From a checkpoint of a small image VAE: adamw at rate 0.0017.
Rows from block 5 of the encoder, named by matrix and row number. Rows with one number belong to one channel. Each number is 500 + 25 x the weight over its row's rms, rounded and kept within 0 to 999. All counts start at 0. Numbers have three digits each. After the name is the row's rms in percent of the matrix's.
# sq0: squeeze pointwise conv (encoder.blocks.5.sq.0.weight, 48x192x1x1), inputs 0-95
# e10: expand pointwise conv (encoder.blocks.5.e1.0.weight, 96x48x1x1, transposed), outputs 0-95
# e30: expand 3x3 conv (encoder.blocks.5.e3.0.weight, 96x48x3x3, transposed), outputs 0-10, a 3x3 kernel for each
sq0.1 096:507503505457497553498477541510501457471478495503472472547463484519477519541532504508473466465501468507520523523478468456497439492515508486482500451476472515462521518534466540516458472500478522469458515474487452468476547531483477500486451479506492520445527494497540500533523525550467537449
e10.1 098:548475494493584524522509482494503508504497511532486500509454472493508498464548474498425460526535488497471498512481508528547480519488505453490507504461478469483462510439496472510500485505487498493449496459491513490493482502541498505501513500531467509496476496513470482508501512506510495464
e30.1 112:544517515517475513527483518464528490511540544518523522444493489515534497472559473520521563507523543449507516531499512522464507536519529487502507502465534486508526513511503498488508488497509494519462534475496481480507497518454502509499476502514490520484511480544507550480454472508471541497530498496
sq0.2 096:480473512462500504580562498519517491490507547486545484468491505473497490485476526484617521476481490555485509501515502506472476505498479494555479527548508466487518493466492471470491539543518485469483542565548575489487492473518508459459502547491589486497517541504493483461521500475487487478
e10.2 111:506543528511482562492483488482507528491505516479481515497531486474513505488534523498512499491519522466539522509487497494511525480479531492540488544522484509447499497490509520466541510508493496494500512510535489511501501489482465515481487497445522487517470470539606514495546486482519502543
e30.2 074:475542504497474487490545498501509554501491469497486501493473490445456507531494502492512511500588528495479499507469489527508491476520517477491502485462437459469454519511523485434452512497530520491494513551503519519499498468490519416443495478498497487484513544513513497475503496489527464485480519504
sq0.3 105:491488505492529470447446500515504500533510496502456509465516496463485510479505438513450530520488491467512453491517527503512511500511465509458456475495516507496456537546490543503492497435482530522503458474462467506513490506496509513494513464494459491495431407505507516487446462479552505502
e10.3 088:516479497511469469529488524509460507517499487475534537470514542518526505480488504507514479505522454507505439473527513498538507484507458489492456505539501527503537498534518469506453497524510552537478477484478505514534536501524497472476487518529472565484512491523489499478471503465460514486
e30.3 100:491507493538519481544508484474526497522530515469485493502518514531494498446459515485496502486511510471486511523487498501592522565556530496486489506463498520509512522509534473595522510502501481505501456521492476480488503524512453527478456472486505499504452490529511466518499492493496486497500523511
sq0.4 086:527534530499539514476487505524531448508529461535495525470509532515502534508521504528461504486547525452537493529486502534532487538501543471481535493461492544485474472521576502561487473432523517505518453513485456538513581529524526511562517496538468568510461466550458484524497502503513515502
e10.4 114:515490485505488519517477492498469469531494506526521496493526472504441474577515490521491486528463480482462488508515465502527514497475457465518516506473522504523513519527507518513505572501499491493547471475474530490521521502530507498491532486518451526521525556520501464530474498511482533480
e30.4 072:479492492503517529501483512509499505496510502488494486512504497509503495496479488520495515413547512483444483499509543499531527497502504484515496459571516497471468509533507525526533489506504500473472490513473500476476507498488503471490512511505503493495494394497506491483474474460467476475530486499
sq0.5 105:524501492569500505499480509496491498510470462515482483474478505496481516511492496507493488516479498502511496497541497512490514536511520501514541494486481511491490507461523504532487520511510501470481495528463503533501499496545523524551511490502508505533478479529481468513494512513469522515
e10.5 071:463466470529534505457528515505503449520520560498481503511511480505474502475516530488502513489476465517480517489511504522516476472565485513506533517519497455515522539476492457510505521491506489457482459464569514510510459506456486478521532514503500493530536518468486499502470513483503508486
e30.5 153:513457514475512499477472496568499500480512476530500494537512520492520530507541497513529502527481505521477529456551495468497493441460498519529526472505521496520539462518482507506522520516469533501512528513492525511531484447477531502492531501462508513499525477509502524544492512493488467525478487494
sq0.6 108:502483476495502500517499531484525465477508512519485499488492509513490497475537505501505491490500461500448496486480475493532492478495497501514474491489479506457519503487487508460497488491475498506469500527484518473472465499533492484528501517503492473515519515484547508507511500519489489492
e10.6 074:548520472471480471450509472480483476535524541505493470477496504495464516508497506497491490525498517495502512489537489522496499483459537482448535489513491491535430483476487463477490459458448478476484525497481505535462477510518488455508471541469490493506525473474521482510484495508468500484
e30.6 167:491496503493496490455519471473458515481481444485479474521503531497455485507519509499474489524537489500506510479484449483473464454432450500505486478493460479497473473496475501507485492469478525506467535488537531521527479477478515521528512510538478482472505523521499446516508537480489500461470497456
sq0.7 090:499543495492568507479458542463457458458498513557467502512484465508485495539544509480486478527485450493500559537452482496501460505489473474500503479479485523489475501581468543476492492457455495500499518472476473479473479519520528497459549491476463511456484466459519554521467523524506491473
e10.7 103:556487490540527506499499480546476482555512477503480515521485481459448502497491491516450452535521486513507488490502521526484478494498481477468550528505458493499481486499483528462510521490515540483502488476520479499485509538521503483498480471507485591514530506467487477493510513505491525533
e30.7 104:517477523541499501526483504486502463504530558523497519469472467536482507439481481486523538504526557480500503536543553514520524535530532504500504509420517490494484510512530501526552486533549469503464500505481476484479482496465508522515439470509479481488491528513481509514489482499495539509528501495
sq0.8 091:481475471514462489511535394437458539482496474478522512495525455481550483446438481467485490520494535493469455471561520492511497521471495523483466529542552453547470485455494466466496513512517438513517476513514531497526469449493504511449517485477533438507487485474490477451472483489465452507
e10.8 094:473487448500506489480503529545503518478520477456509488464480533533537506536510485474512531479469484488476512510504496506487501484544490492487450486458521499471498489514506486474486466480537468455464466502503478499507518503475491491458456487462546476548486510522520508489518456464527468526
e30.8 104:483493466511486501486490521477500530466459459502478476510517554483415496535488540458529498501518514527497474511452490492499475500527530497507503512462485538491507489468485478475465498496521492476504489498484468509486516497498474499499523506503480491493479495443483470458521510485517455506526504538
sq0.9 101:437523503512487520495510491478479481475480509504447471529488517510480493526549482531496456484481480494485489503472455498489483526491472486478486465464492484480490520524481534497475442503488473482461467484463456489473449553490470505485507493478492488537517469455513484503500490503513519499
e10.9 089:519489503447564460473562500465499507513563512518523530506475458506502528538482469479524478500526492517524467487508503515478489482500481488506502484483502484526494524486464503515486518491460505493521514452475485479476502511531494543488488489537491521530557473475479477466469460523504515508
e30.9 118:534459510501485494497478489505486445509495548499489506508477490533493487517504507501475500493495499480521517504528532471470509482492497506507520511491541529512536456490493480496501481502506468479489518445517505524514496487466516508511491505493449491473496471482444500445508519509488544559514496527
sq0.10 102:527504478483514454482482514475484512510487466553434489489501466523503498499494519448458539534492520464501482503483503455531489464459478511469524480485464518492459481518470490502516488476480486504521459461433470478517509516506570511498527430521442477504399430483437508529455485513516472549
e10.10 093:521503496510493482493488506539492550523545500550512514495525477523485485484485503485492442494495529545492475524536473505497484522539488507521457492555463516501522512515513469508478468499556505464521515456500486491518511486521504487514493509484504508484522465538469490521423479524501542474
e30.10 089:515508515494495496543507522525451485494489521486440509469482492510545504441486469494525519480502520528495547515555573514546571554526539482451518499519509511527504503515515489523546468488528481501529489522488478501498486494486463553470427482453487516501483496488468523509497508504510504512539501491
sq0.11 092:513490532488477534510536493589493470535530506492508508554514543485442528542513489489484509445499484495485517526500490536500527507572533447518496493523470516481513493478534517577506473507517538455539505560509532513502526494514490485493485553556500537488499525564480477509496517507502535487
e10.11 099:522459497482545512530521512509518503504488524477488506490541475484513518547486506484549484528536508451529510486495497536545536470479530483508516498527501473510494523515523503481529558480481473557538527515495539488547481544559472516497487491471523514502542475504510507491502507500519486507
e30.11 062:496513484498524467451470493517507513497502496498511482532537498508471511510498521524509495509531498513483490515489490516514493486488485513513504448552482503474518514511520513507527502509477507463451512513501522465511500503502525490492502484498467501484508451540494483517496542487432490457498484477
sq0.12 104:498482500498473540534566482506525516467443543456518454517504445483494436505483535517563518470478469526455512502529477489467481504533478497549472526509491482479540480456474508449469538540488445489469528529524537469491454490475461449475501549437566445504526549485520501456511527441487483471
e10.12 108:493535537486527561513528494441577512463470491481495519510512497516490509496556502505528506522483513476490529508484507525501517509489521532488501537508507479501518494485488491539572497526507471523476531545519467503483464489472456495481476473468535475484480479500515521503524481494504499523
e30.12 073:516549513473437483491550473492514528507483457498496496500472494463404470528516511508520534526565505490490507524480496527490486491534528475499500478494468480460465499491495485440461505502540487474481529539495526517503507489483508374438507459508485506508509509501494490473499525516502506503471493516
sq0.13 097:523486511463488556523533520528554505512456600531524479512466478473467527530481542491537518493461497503512552536489490479436494508504513532524510493491465517477537507469495522504444494528503491434484587516526525482453497518567522450489487512501536529500522558511498497503577500490486486450
e10.13 096:521512530513506504520500481490496477471498497564480489529516433499473550514559486524490496464535518467501519523513537513478491486463478470491484489506514515540512474492496519516538463469474500561525537533488495567492504546509487494479489480477498457506500514496516525492494489489499489529
e30.13 087:512553500490471516475553502465498499547481458502540485490481487470452493491506474504521524510538491501507509510490524502534470499492529501501501495476482484485480492494481529496473502508530505478495517526484526510490491422463501389448493461511476487482484525510481524501492511516506524521482529504
sq0.14 132:486494501488479515512506467486490530487509492480525515528489505502517500489486477505503533496502512499468487495472487493503493523489484513475498500519473499487506510526508498492493495493499492515489480499524505512521482507491506501506466491519499496518505516496518510486499470490534491498
e10.14 068:504526451541509481505496521475507513516505472512541495494503548527502495466502488487506456502539551511470495522491504491489513499492502525494481538517516509492471530508460569514535450506510510494505515495499533477505481531501440534484498470493496482523441532487510477483560495496457532512
e30.14 211:509532502538487520465590503484556559511507505493522519492520555476519512507525530536511520506502536543524521498452450502496465480458483487502487510496489484525491524497510524503505519508507503480525439485532507475509516524535524524548522545532510514512491494531549501546498493480549484473471514470
sq0.15 113:486472474486504518541500502502527502463436495456526468502494465488496446487484510505559479489449432559471512503500474465438465528504491502562479502515495462503524512462483495426485527515455475448447504520552531455454471490479476478456504558450522415497514530489536508454499506452511494459
e10.15 114:505560515496503498521546493468551522470501475492484511507505516495493538505530498493553496498531526445523546458450484470503501493476508479518462534504480481501499483471496517483512543473511505531495510536515486503495459497492465478479481458473552501471511476476518510499520463454503469510
e30.15 075:504533475495461468521558484481509518494489474486447490476467477477419497528508509481537532479560509479500481521492504525502485507513535468499507469499473487500479526508510503466434507489522501488491483502503484484480506456484521424461523461513471527492506533512482483481508484474513513491497525505
sq0.16 090:561498548491472506488478499517521477540497504519486512488512499493439565544512497488476485469484523480544496498456494486480501479484539462457552489450463530456532500499519515529495472494501522511491493514500468520496551519554549507543520517551483534481507509559481465538503503499491482506
e10.16 102:505491505533474489513480504489514464520471463507425463501516451483475465524512554479484478517490495503498507496505521481533506451492483465505498496514494503551516527527519506528471520509478465508494523464465488481480497437495495536492489468498490501478525506536479516512471545470442503490
e30.16 070:514494501486544496520497510515473473489501508513475506496501489525527522501476494521517477425511480523425506506514529487542484507485490480499500489599499496479478508523521530504524503501502481467467488508481499518489489480498502490477504493511512506527503449502477493513481504491463516473522481503
sq0.17 092:530508562492481510471494494500514488575552469484485567488475527473475510510490483512498505493540529462496484488492526557524519512536513510476500493487483553519486462491565476573537472468523521487571494514476481656536525509531511499522510511513499517514480476511492464517489466497472505517
e10.17 106:451478500502483525511486515503494472524503506468483511488540494491441504522479524500503516464478491495469501500482506493501508509498490470560507491521561534527523545533539532492473495560501495498529481471473521461543527456487492508513483500505479488481515532518487486538493481468456551478
e30.17 070:501491500518552519520462492524506512484486513478485502526523510506512501535487497516495488445507486468454505488510482515545515502500495466497495489560503493492503508513491521524527505503500475499482507519507502463476514500504485497513507479518520511506476436522487481494501491478490474474493465519
sq0.18 098:499503462488536489447455527473472489497486441540428509465534489549515515473492521469438501557484494482477471497474506481537476485484463491454511514474485503543438464519486485484521497474504485518525447476469460516484503505511539523509502442484458485503425452499477498508425536537509479536
e10.18 099:511486494486524506438454521540506531533528491512515462499486527492493469510519517513480516527502475552462478537525495474506512504518492496516547484480508495460514514506504489505444490540504522476482468519502526475509556515545538527531498504453479496473500512522502463478526523539496530471
e30.18 076:506457509492505503504482496462418463458502487492471479483472504489535488417493500507533516513467534500504513507549478483509522518501504510484499502444504462510502494493509498521510497506509504498515476517485499515504483485503490610497505513448492485488451504483481506515507502505536463504491487519
sq0.19 128:505516499522509481524506517492497486502490492523488507495472487511502508507496467476497508495514515504502511527530510478490498480484515471492506487495475521511494499508504490482504485553502483490487498477478503499501517493490501500487500494498494497530484502502503507497513505515489488516
e10.19 055:533477468549509465502525488511533453508495451485521471471503493531475471548473492505460478486501507499478529528484492480507519514539502489539479508457525522504449543504520501497486497527492496507514483517458524453514485505494504497500450476504480502503518445473527497527517482489497551549
e30.19 180:538476521472504498480473511573489504448516506523502527543500506457495537475537527502513492484482501514484513463528505474496508463481485500503493454473539477506509464543492531506536499530509499467439543501493520518491486473457520524490517518467499516501544517477544502516487524507473473538474484500
sq0.20 092:489484524525483496483529507544514500526536445484473538511510599509513496488491480521466487477561546466508505480486511577540510513535516499500524505530477541503487478476555478535554487488594489505553483481497459563533525475509505517536502514510482535496477454504482474498511465485497488502
e10.20 112:459494483472506522492458484509460484500514557501460468531528484465504487549475530482510502459449510499470505550496497480535496480530501502559504488534540511489526501525537531494524511539458492499497495500506557467498539478498489485499520503514486485518487518498505484524479462460494487486
e30.20 074:488479494509534504518466501519472511482490492518516500506505502467527514512486492507490474434541499463439524486493511516500509481506486507488511489577515514504513489496523512522522499528503500505489489537505502477516528503523508514500501496518517499499463407527493485498470508468455479471490462479
sq0.21 102:487509477499559485517487509476462482475469515503489484470539459495495437497473474499521577539449495509462499496554498467501495475473476519506472474525540478525479537494506517468497565485486473507448529503471530489488466451506522526481561493460522428508496503466521523436499471497520445510
e10.21 097:532509511455533506498511502523477513522520493473538509492480511527519496481477501553510520455513481511492515487523468466459489415509536498477478543496487456498505481484492475473504507477541519502502472494503464516468527503464478486490457498493463495476474491500502441484512483505523508561
e30.21 113:520481511514486481484545515493486489476477496480493464493477482506382499511531526464478495512495513545504504523485550488525526515527544481488510494473495506502521508486520497517493538508529476494470507528488492504484497494479494513478512479449477503499499581507524478481503511513505471508504520539
sq0.22 087:565498534510481531517441518557524447567498447509456510513497504498513563504503501521480498490509524488539480517477504508499530510548548468491535493485488522515501481490514487568519494479507523493501478518500471527506603506522493486513486489547490596484495497550454471531498519518481554539
e10.22 101:462492500493501481550478491508481451496489499539455475500507500462522489505517536464541472483473478530483489474468508487537518527530476496499523492541539500555559527499528500526490521510474509484532492484470549476528499462514488550491510479500475488514531470498509492513489487484475546480
e30.22 072:512497501476559486526472521496485498491524480506467475513515503494528511515508496524506497418507498515434484491511497506519513492495525497493509470605506507494490495529502516497522495531494485483456505519487503491461493505499510478483486496508521505493509406501493520507465485461467502463508471502
sq0.23 093:488514486516487506461524469511540526535572454487482553486495560526544497472504481485460490531560548497483470483496540522563559521521507517483497514523506504524489480501555484540556474497605480514529455488462510534573516479463469516523480505481464498485478468514472461522459469502503485540
e10.23 102:450456517498477501491470535522478500494494548471462498481488523497478477523474509493528501449480493517466494499495461461487520491515496505546465471530510544470495515535493552459470518556468512471491447481514501447489527489515498508512505509503454504535488509501491506510528529498501503469
e30.23 080:498473505497521512511467522527526493488497494507503484510484509494553514512470517501487485458500507489462504505507490503509493479489512519497503463545515521511504510513529532529500514502495481496490468547518488448500515525511469515481496501497508490488468419508506434491502510499501445480484496509
sq0.24 096:493480514509493506477544513482518538496543486522480593473512512490517502505500529541500568569501545479500498493509563512502558524511496540490504486504524550484483465477497514534496498474505496524509487495499500525546486472543590525501567502465483507495479466489451447479476497497468481543
e10.24 100:452510492554500501507502556497499466458527479504541493465505518535513512521510495507460499477525525487494508531511483448501478478497470511483519480529508520500554511565502504510496518503508470511500446469533511500533516471488458497531467489480517548515497502566478498500503476498514512524
e30.24 082:491516512493493512528483500533492505474493514514503530538475487497483478515490512503506471445512493469445516511517512499562499501504483492492513500526470502515486507526486511535518523499515500492493505530503506470506517488505485499480521474533484481502495440497498483498450501491473484447514517507
sq0.25 101:449474508504482564521553485524525501487462528450521452547460471481485485521517497509529514468446471507479536517460485482464449500510455489504453505502506494489573487513459522469479475517436489452492532525511517499506494513490491439460500540493534473523565531466515487496572531483478482457
e10.25 111:491511509524500519531531476463510504477485498509466580523500463486486578470544504516486486536500505468495539505487559536493507530449511509483495495480489486515509470516498486518519491515470505559516529501487479520474478487498460486506490466472528522517503460512525530506495480525527489498
e30.25 073:503542496481462472508542479436488517528450444534503494519467495460431465517510485510528539519546520498502509524491509507501501506546519462511506485471457473473490516488495492463430541503541510498502491513490508503504491443438482393421497467515479488495479534519476501505511509519487551503503516501
sq0.26 096:499471499522451491464446450507499507509542451460515539501523510515524505468566504514474459464507514491526471482482500507500470517504498459464510455441508484503532492472527505538517440513510503510516457461517467507479506523478467475504467435525483527518497485517503485494494525528484502465
e10.26 081:473464476474539489511500504493471518486489503506573493448520517475483506511510467478480521549502459480502496520457487477516565542490504461472503434522477502490518485476489489476486505536463540487482515506501491524538490525511496544521500524492506480486502511469462476517490462486498486484
e30.26 114:491486470512525489504480510467514471518493527488540439493515497515531512506508518516479508480516519487482474513489497512485477501485483519479483511534494535493506505491518492512524506497501515489478487455505509470485499540526489520521482534498528498513467405505499465495515468498500475494490492496
sq0.27 092:563516502516468513485475526516507482500508460528483498499476507548525572478488533488480469486493505490540491511479471509524510502503535476486583486504443471500502441493502490547497486538486505488485484528508478521462539481512483503533479497565485545501471487521448500631481546526466553496
e10.27 104:503487489519495494529464479503458469505489500540495504439532481474462475506519515493487468508472468506458506480463488475515519541474476489520513478472500482498483520501464510507492531518547492504514441490468485456501498462507496531490556534485464480499532531493468510502454541492476500460
e30.27 077:513497491506534502516467534521494501488515502489475474463496475483559500471500493496509495400522502487426486503534505493507505509489515488493470454563488508477490482517505541502555525518516486475465490532470488488476500507510525529468491523497504513525514413507506522505491472446481509488524449486
sq0.28 090:499493510503460477474490506490512498541612473496479560499500539468513485527483504500473508510517592491489473467505545540539577514540497504466501493494467542501475474465517496517533474484562493527542465495505501549602497489509531520551488483505481488511488493513470463489481487494520491555
e10.28 119:462505525520494489483464529501482448471505532471475463485537509494508468484481495503501529475445503492444505533495460451514489460487480516530500497523523553506497494524492523524493529494470467468473474495474501473521529467494505501551502518492484494501509557489501492547480478491470506462
e30.28 075:499508511531513512527471499519490504471484484513507521510462498484507507521484513508500492462509481457442528493518478527524502497487502512503493519529491511507484501516501515544521510518481493493501517541538510477492502520523509512494506497500490500505479448538508437496540478465500476457505517506
sq0.29 102:461492518503521519504490522491503481440448510500429474531492490479500460558505480533504507520453433507451528515486439460482458492482472539523492476469485482471487554526469528431472491469466520477428535504497478453450456532458492510459519495466503460490485495450545531464532485479547482470
e10.29 101:527498518479569491497498484449516525511498485490495501537466514497482485500512466557506498535533497499494488466502538494474478478503532480462521535467506507489459455487475490499479477485503534488494526517474514501490485552509465544476476507536493516459480521476486491498493459534443478528
e30.29 090:525487497481497485501518480483482443529504471495521504484492494514401509523524516485480525492495485492527516520528513510481485508534541477509494480490511502500526502487490497488464515480534495494507521442517507511534512497484523495512489460506479504496512547528484507509491495496495546496495527510
sq0.30 104:483511524470545509503501488516498484461472573494466496470530454482484486522510483542530543498492459530485539495510487496499487496491479525532501477494502490481468564509494521458502522458426506507481528514498521481454458482499503483499545488513543486483485508482564515464526458480555488463
e10.30 116:483540486460510517527536476511507563498509475511505513546496494520502481528452502593503514496512478469517503488540514515493476462503545499517496578488508520495496462507484496479513504507479531484497505519528490513478506506503474498496465474517464506457495511478496437504509478519500483505
e30.30 104:490512512516480490476549491485464487497515438479481492480476503497354509517515504512489544502514526479504510540494493521496478508515500496507503504465473503496492513487489494514493522489500506502519501484491481480515521493493501543532479473502483500484506585533498485498484480491514541477505525473
sq0.31 087:526501536485510513488480485537538480612547501490484525516499533496441519505506517521498502490502515490528473504480489515502507502514523491472505490492488536472485470453516480569523519476527508508547499508494488568516553454529511514550487502548495523464508505574459468493498459488480476529
e10.31 104:490435492513505507513480486495482495476480510492518428483556483474475450559496555490500489489471527504476502490490486483528536481492478480527497495528560540516516460513571518518520521511513478531511461497490493494483478498483499485514511484490501465487472537519496491523481486505485524492
e30.31 070:502486481504548484502467509513488523472476507504482514526504507485536507517475518515508492452507512490446528500505502512531494494480481514529501497607476513491507485531510520537548487510480489481467517513508511447481503504529480511491504501497499511499480448529483468491500502469486512458527476501
sq0.32 097:479487468498443520501541438487485529503500491448519507496494507489545478458441494516486468497520501509496494466499523481484485565493501496489453557553507488516512450461509432496486509549534469486494501525492491508498470468484470501477483544474516475519515508478426446466485511510469468486
e10.32 102:470528533492509490474488495465521459511561512478468509481495547543545482520498497456513524513467532537487483481469478514485495517532531500504483462502487494490496483498493511465507498448487487535499518523547485504518510471464469509505486527509501451547489523506523523502519492484575511500
e30.32 092:484496489510475500505520514515538578486493447518505497531525538458437485545468521477524483505562517507501496486476461504495503478506499480487491468465450491468496514476488493458453507504524525499498501495503486525491498487507499460489527514499490498488518491496481491503489484487508443487501467504
sq0.33 093:543506521454456568466497516537528525530469463523541511512476488487496587578465495514483532511489487494572537555520488527471491521525538486480534496461490558530497464501500504545482498517454531494518531516503489518481528520553521510508492530514503529495520506509475484516537490517441536500
e10.33 088:491491518528544531527510504477503488465506506519501496521479484480475553513509539503530487498482468488522523468477536523510487516456500487487529501526504493561485524517529522560508545493544481514524477511483490491515481475522498485503535445496502481444504484533476488547451521524473493491
e30.33 068:506512516465510489515462499509487494500504476486468490515509481515455484507512499524528518488505512544488489479532530499533523495503519503515519470559508478490490493527493523496539513498493503455429529504442521503463497467485536460453502499537496496528507471498524552526480508467453518488490493510
sq0.34 089:536470522507463521496509475568510488564511491492503509529456582490489509495504526507524499471519488484519493516518519527495494493574547448507536517494487482477540475460538485569498477520555548479520498551502511523486552486463469483531502528519453542493502535549476481514499509489526504497
e10.34 099:498516540485520517530483496461503453481484549459513499469479496475498503516537522527506513510514539505474507494475509501539542462475463455509487508480496549493478511458547545491541514512491476483548480506490503509478467492505512539514535499479519475495483535477514546529506525456483505492
e30.34 067:505530508478536483492474501532483474496522475504493483507493492510492506533527505505480513454514503508477469503524524495525477502476491505532493477540513504483525493525497520501525515514488484451440528519488532436475473513480511495468491496485480497478498435520479461472500545524460485479532449492
sq0.35 106:450496507497502547535531481495523507441473539500503449527491439463513470505499504517536519481478466532486508510488462452439453508504473481559518522501505498475546515505459513480453519544472494441459555520522534467449477512478467473448494537475557464492539562463502512443533529518506506454
e10.35 120:516524556509544545480537502445524487510510504472470491501505481513495522485558494508542510533523545446501535461462510521510532499471514499513487520531471519498501483504483519529546501487495506494497510505504472549479460517495478479503448448522507506499478494482498548506500522526505483487
e30.35 072:511560467505459486506567479482515510524475439497501502479441464469424448518519459507518515498549521494495497530492518503496482489512514461489504467468483472478474486496485506448449498495512511484500496540521521505513513459472507355427485431523501496501495518518501511484475482493490545497479537498
sq0.36 103:474475522468517517516513507492547510483443552497476468505485452482444474530516515510531509491482435539470587504503443488439448513505489536529472492475479484474553548498469522456465506498478499459449586486501513449443471534489484491477520512474506466492498559470510482452575529475521481470
e10.36 133:528515530501535510523553482473531506477534477500509547538480484479500533502545509536507454510498513474516522461526564525493516472458489435494501509489520508502489483482462489500504504480502505560528494534492492541512443520496461507474502459503498519473470497488490498493504497490483487475
e30.36 074:506525502506439473514541462471482490535480451503494512486456486460403454521487528487528568521543505483513546545514522548506500524530514455495488491496487485485466508516480490478436500526529519503506512510482492508512506458456491405456474464496467500501502521521485497495486511497496552516507520501
sq0.37 099:478481500506522489537524476492500532523506517487507512470543503487516453480492521502501538522488509495488489495575527488471509497512480539506499537578559483537452510501514488463499561502516460493497502502485575486488490444498533552470555491481525463496512500473523491430491505458543444474
e10.37 107:507499501512478516456502485536513518477555505485508477476526523556530514493504511522535523459461469478542498481539483512485495496512538545494514510481490502495479504493508507468530481500551527486501503514548460486518490500449513479483475515480497533515461500531548459510541454492509483528
e30.37 100:510547507537454513494549502491504571494474481486490499503472549440425480519489500476496514486535503495469479508461493520504486485502525485482510478464446473466442535517528504434480553519522495477477478516487485495478511489504488477520546521520482508477514526482507500489509511485526461482512505509
sq0.38 103:464482489494471529518561522526526494451457542504530465523484478479481471512489520524536521462499443523461504494486485486424452492511496500541444540503500471508572498486488496470453510550499487455463533538547500484446482490485470470471480543486529476517548588456510490485555516477475490452
e10.38 118:477507531520491517519498492461538530498507462496481553529531488479461524503528524503507490495486536475511544481479529550513478510426535487533462508493481466506465475451490496508526522493496468508487545495509488532514478515488473485511500487455523486519492471498510538476539477515473477519
e30.38 068:487538508483471469497542475497513537517484457501497493503473478485431473527476511490502541512562504487525506523503521521499502499499500486490478485515449447465472497505520509462451501505520513480476532530490546544515496422446504385426512461497482491503515500524508510496491536495501524514476502528
sq0.39 094:504559523531510504489554503532513455469512473499508487581536556569552487476525491496492492510547519480524505524464519493497465536518489457481531507546480474522504497551496536505528485506505516485498480525523479482491497549428444549469499504500493502553503500511517512499495512542509536488
e10.39 082:499481500466536516480526469492515512529543525515518509473488517492472516502463478451508483543524521485473505543511479528477570536507500492523515493512512498506489544493514491502531513498486564497519493486511551533456475487505466533469469498500508488543516503484488493464525532529505451477
e30.39 112:514537509498493514486485513468521478539502516507541459466510497503518499475491473511497531464534531472496497521493503524474492546523516515515480506456506500484493499508511488495486486480506489475407509493458477475460476508488462505480471515485518486474497450488498510489532483525476472502535477507
sq0.40 089:551530483460479517488489571494500494511497488614480504480453478511527556500501551510470492525481529471541532523484493481498484483474496511503538479451458556481501451530473477508501480490488488535508503466466477504483486498527548498516489489514471527464489507490516515539468547554494472515
e10.40 107:513496514582494523503484501490482486522470506562473479482493488484481471518468493504487418521491499510524510479505489477488486521490452514512533520506518481500528493480478480499466518503509490503469474428478509490526493479538522477529478511477507517486533452509498492505483548533467524513
e30.40 083:515500476523515517554512513507497503503522516488440501465482496488537516455494499522517512417522505501458520513524548534537535530526505464482482475524504485482465530524527513523538518521519496504457479557444488502476518476493519525483482494509528529524538480482505542539474473485502515476519510511
sq0.41 105:495462459509534473525514498460454525455457492501518501462523451498525473504468505473521563512468492503471479483547524464498485492427465516508451541543569488528479530479464478449484536502506457506490503495503541503478440469491506513455548484456536420492499503438525489470504484479507437474
e10.41 099:485531497480495458477508467475505546488548489491508475532492525549540467488546474529493537439491485499541490498514501488493505494484478529478497531502503469493497501505467471485522501465512519482459531492554498515471497504499496470481479507466489520508494503487535471510515459471573499536
e30.41 088:501503476517459493482522499486485514485466422459497487515495539489373507546522506456516482473511500512475465510454473504507475467491509483501504502466476490489481501505495474497477541513508496486506515498506487518476509502495506524499506502487480480491499566498499469472516521490516458487510478522
sq0.42 086:524503496508481495496487505536516465500518462489477532533490576492491516492565463510461464463522513478521464477506517513511532518534528460431497515473504467505494488500554528573494480483545531502516466536480450541518504529503491502525457487531446539491483457528480482501496507505473542467
e10.42 094:536478513488505476507495497519485479501495522508504462469525513472460503536502514477508498484474495486510462493465508482537506513479475494508504471517507508497461512502527484520504512525467539520518485489439488491485506453556527583508498478502459503481516554512477514485538493493426485528
e30.42 079:500500489489532537497451516531494501466491488516501477502479485498523521502490512495483524430513508460474469473499508500512516472482522507491503483546494502484525497518503508514527510509475500507482521502517510478505497480501487478481530493500496487494494425504494489464491492447462495496463457479
sq0.43 111:480457487484510524534551479496508507448436517447496468494512441471511434495489526499535537508472470540467508507514477460451478489505479509529451535514520462497514509468462485448461519557484466476465527535517499462475439509475471495430532522449598449507510527448493473456528506469507458471
e10.43 100:481540546504527529528507490488540519476523467489489500495511489502545475496519484501505546519522515490523541474502521499538497509488541490489474521452514481471493481519491478518518464499556495535478529547514464527468482511477480473509487472468532490497447472522510499479524488482505449548
e30.43 073:485539487495463459477501456509500539528473459479499502500473495476418493541521518500533521512540532517516505517504525519523496489524509472496495492490470513494479508486505504463442530508520514492507531523482501502499496472461527431445491459488473507498494546528490495502504508508499490498470516549
sq0.44 091:553510511496476502475444508508519477527505457512477500475486506496475646527487510491465501492467489488568512480468502518521491502508521486492504468480476527514499484516497490528501479476491529504517461506504468538497541463556534507532504500519503574511487482519456470550498526485472515486
e10.44 103:487488497511478498505468486521448445490502492498447437515508473477495457523506531516535489504460452474453526502494510481500509481490492463492523461528514512517524518475480505553510529496499466497503471489495509485530496459500478490487560521522472496483542456533497494503477530500472519485
e30.44 076:503514500511571520528490529505500480477495512494478473493487496510515508471478483518487521428521513510457506492546527473541517514509510492498506486611493488479503511521506516500538522515503484490488480505456490506462509491489516496489496491503500521517498442500477520506479492497471515523551486525
sq0.45 138:488507505501499486483498473502513513516528514489550482523480510513504500475503504481499478502517498510498519501496484507477493499513503515511511483496532495508511507451496488514515487483508509498502483482546525484485505516454494518480472498486514492473526505503528530482515480500521511487
e10.45 059:469477518523526470513508494495481449500488465508506507464534453489513518519494492504507489486457469486496542475535472463496466550529525515511464509516498514510494544533547523487566513494523525501509478520487456564505475479503452516520506494499505508508482473496462503499480478472495468478
e30.45 184:482517472529459480519531500435553530552489505477500496443500497507477513486485487504531544483520528451502510523470496523493482521555503478466476515480451501482474509488504478488480507498508491502541448490497456470501516551520482506509477515513502520528473509490464506501514453492530516462517522497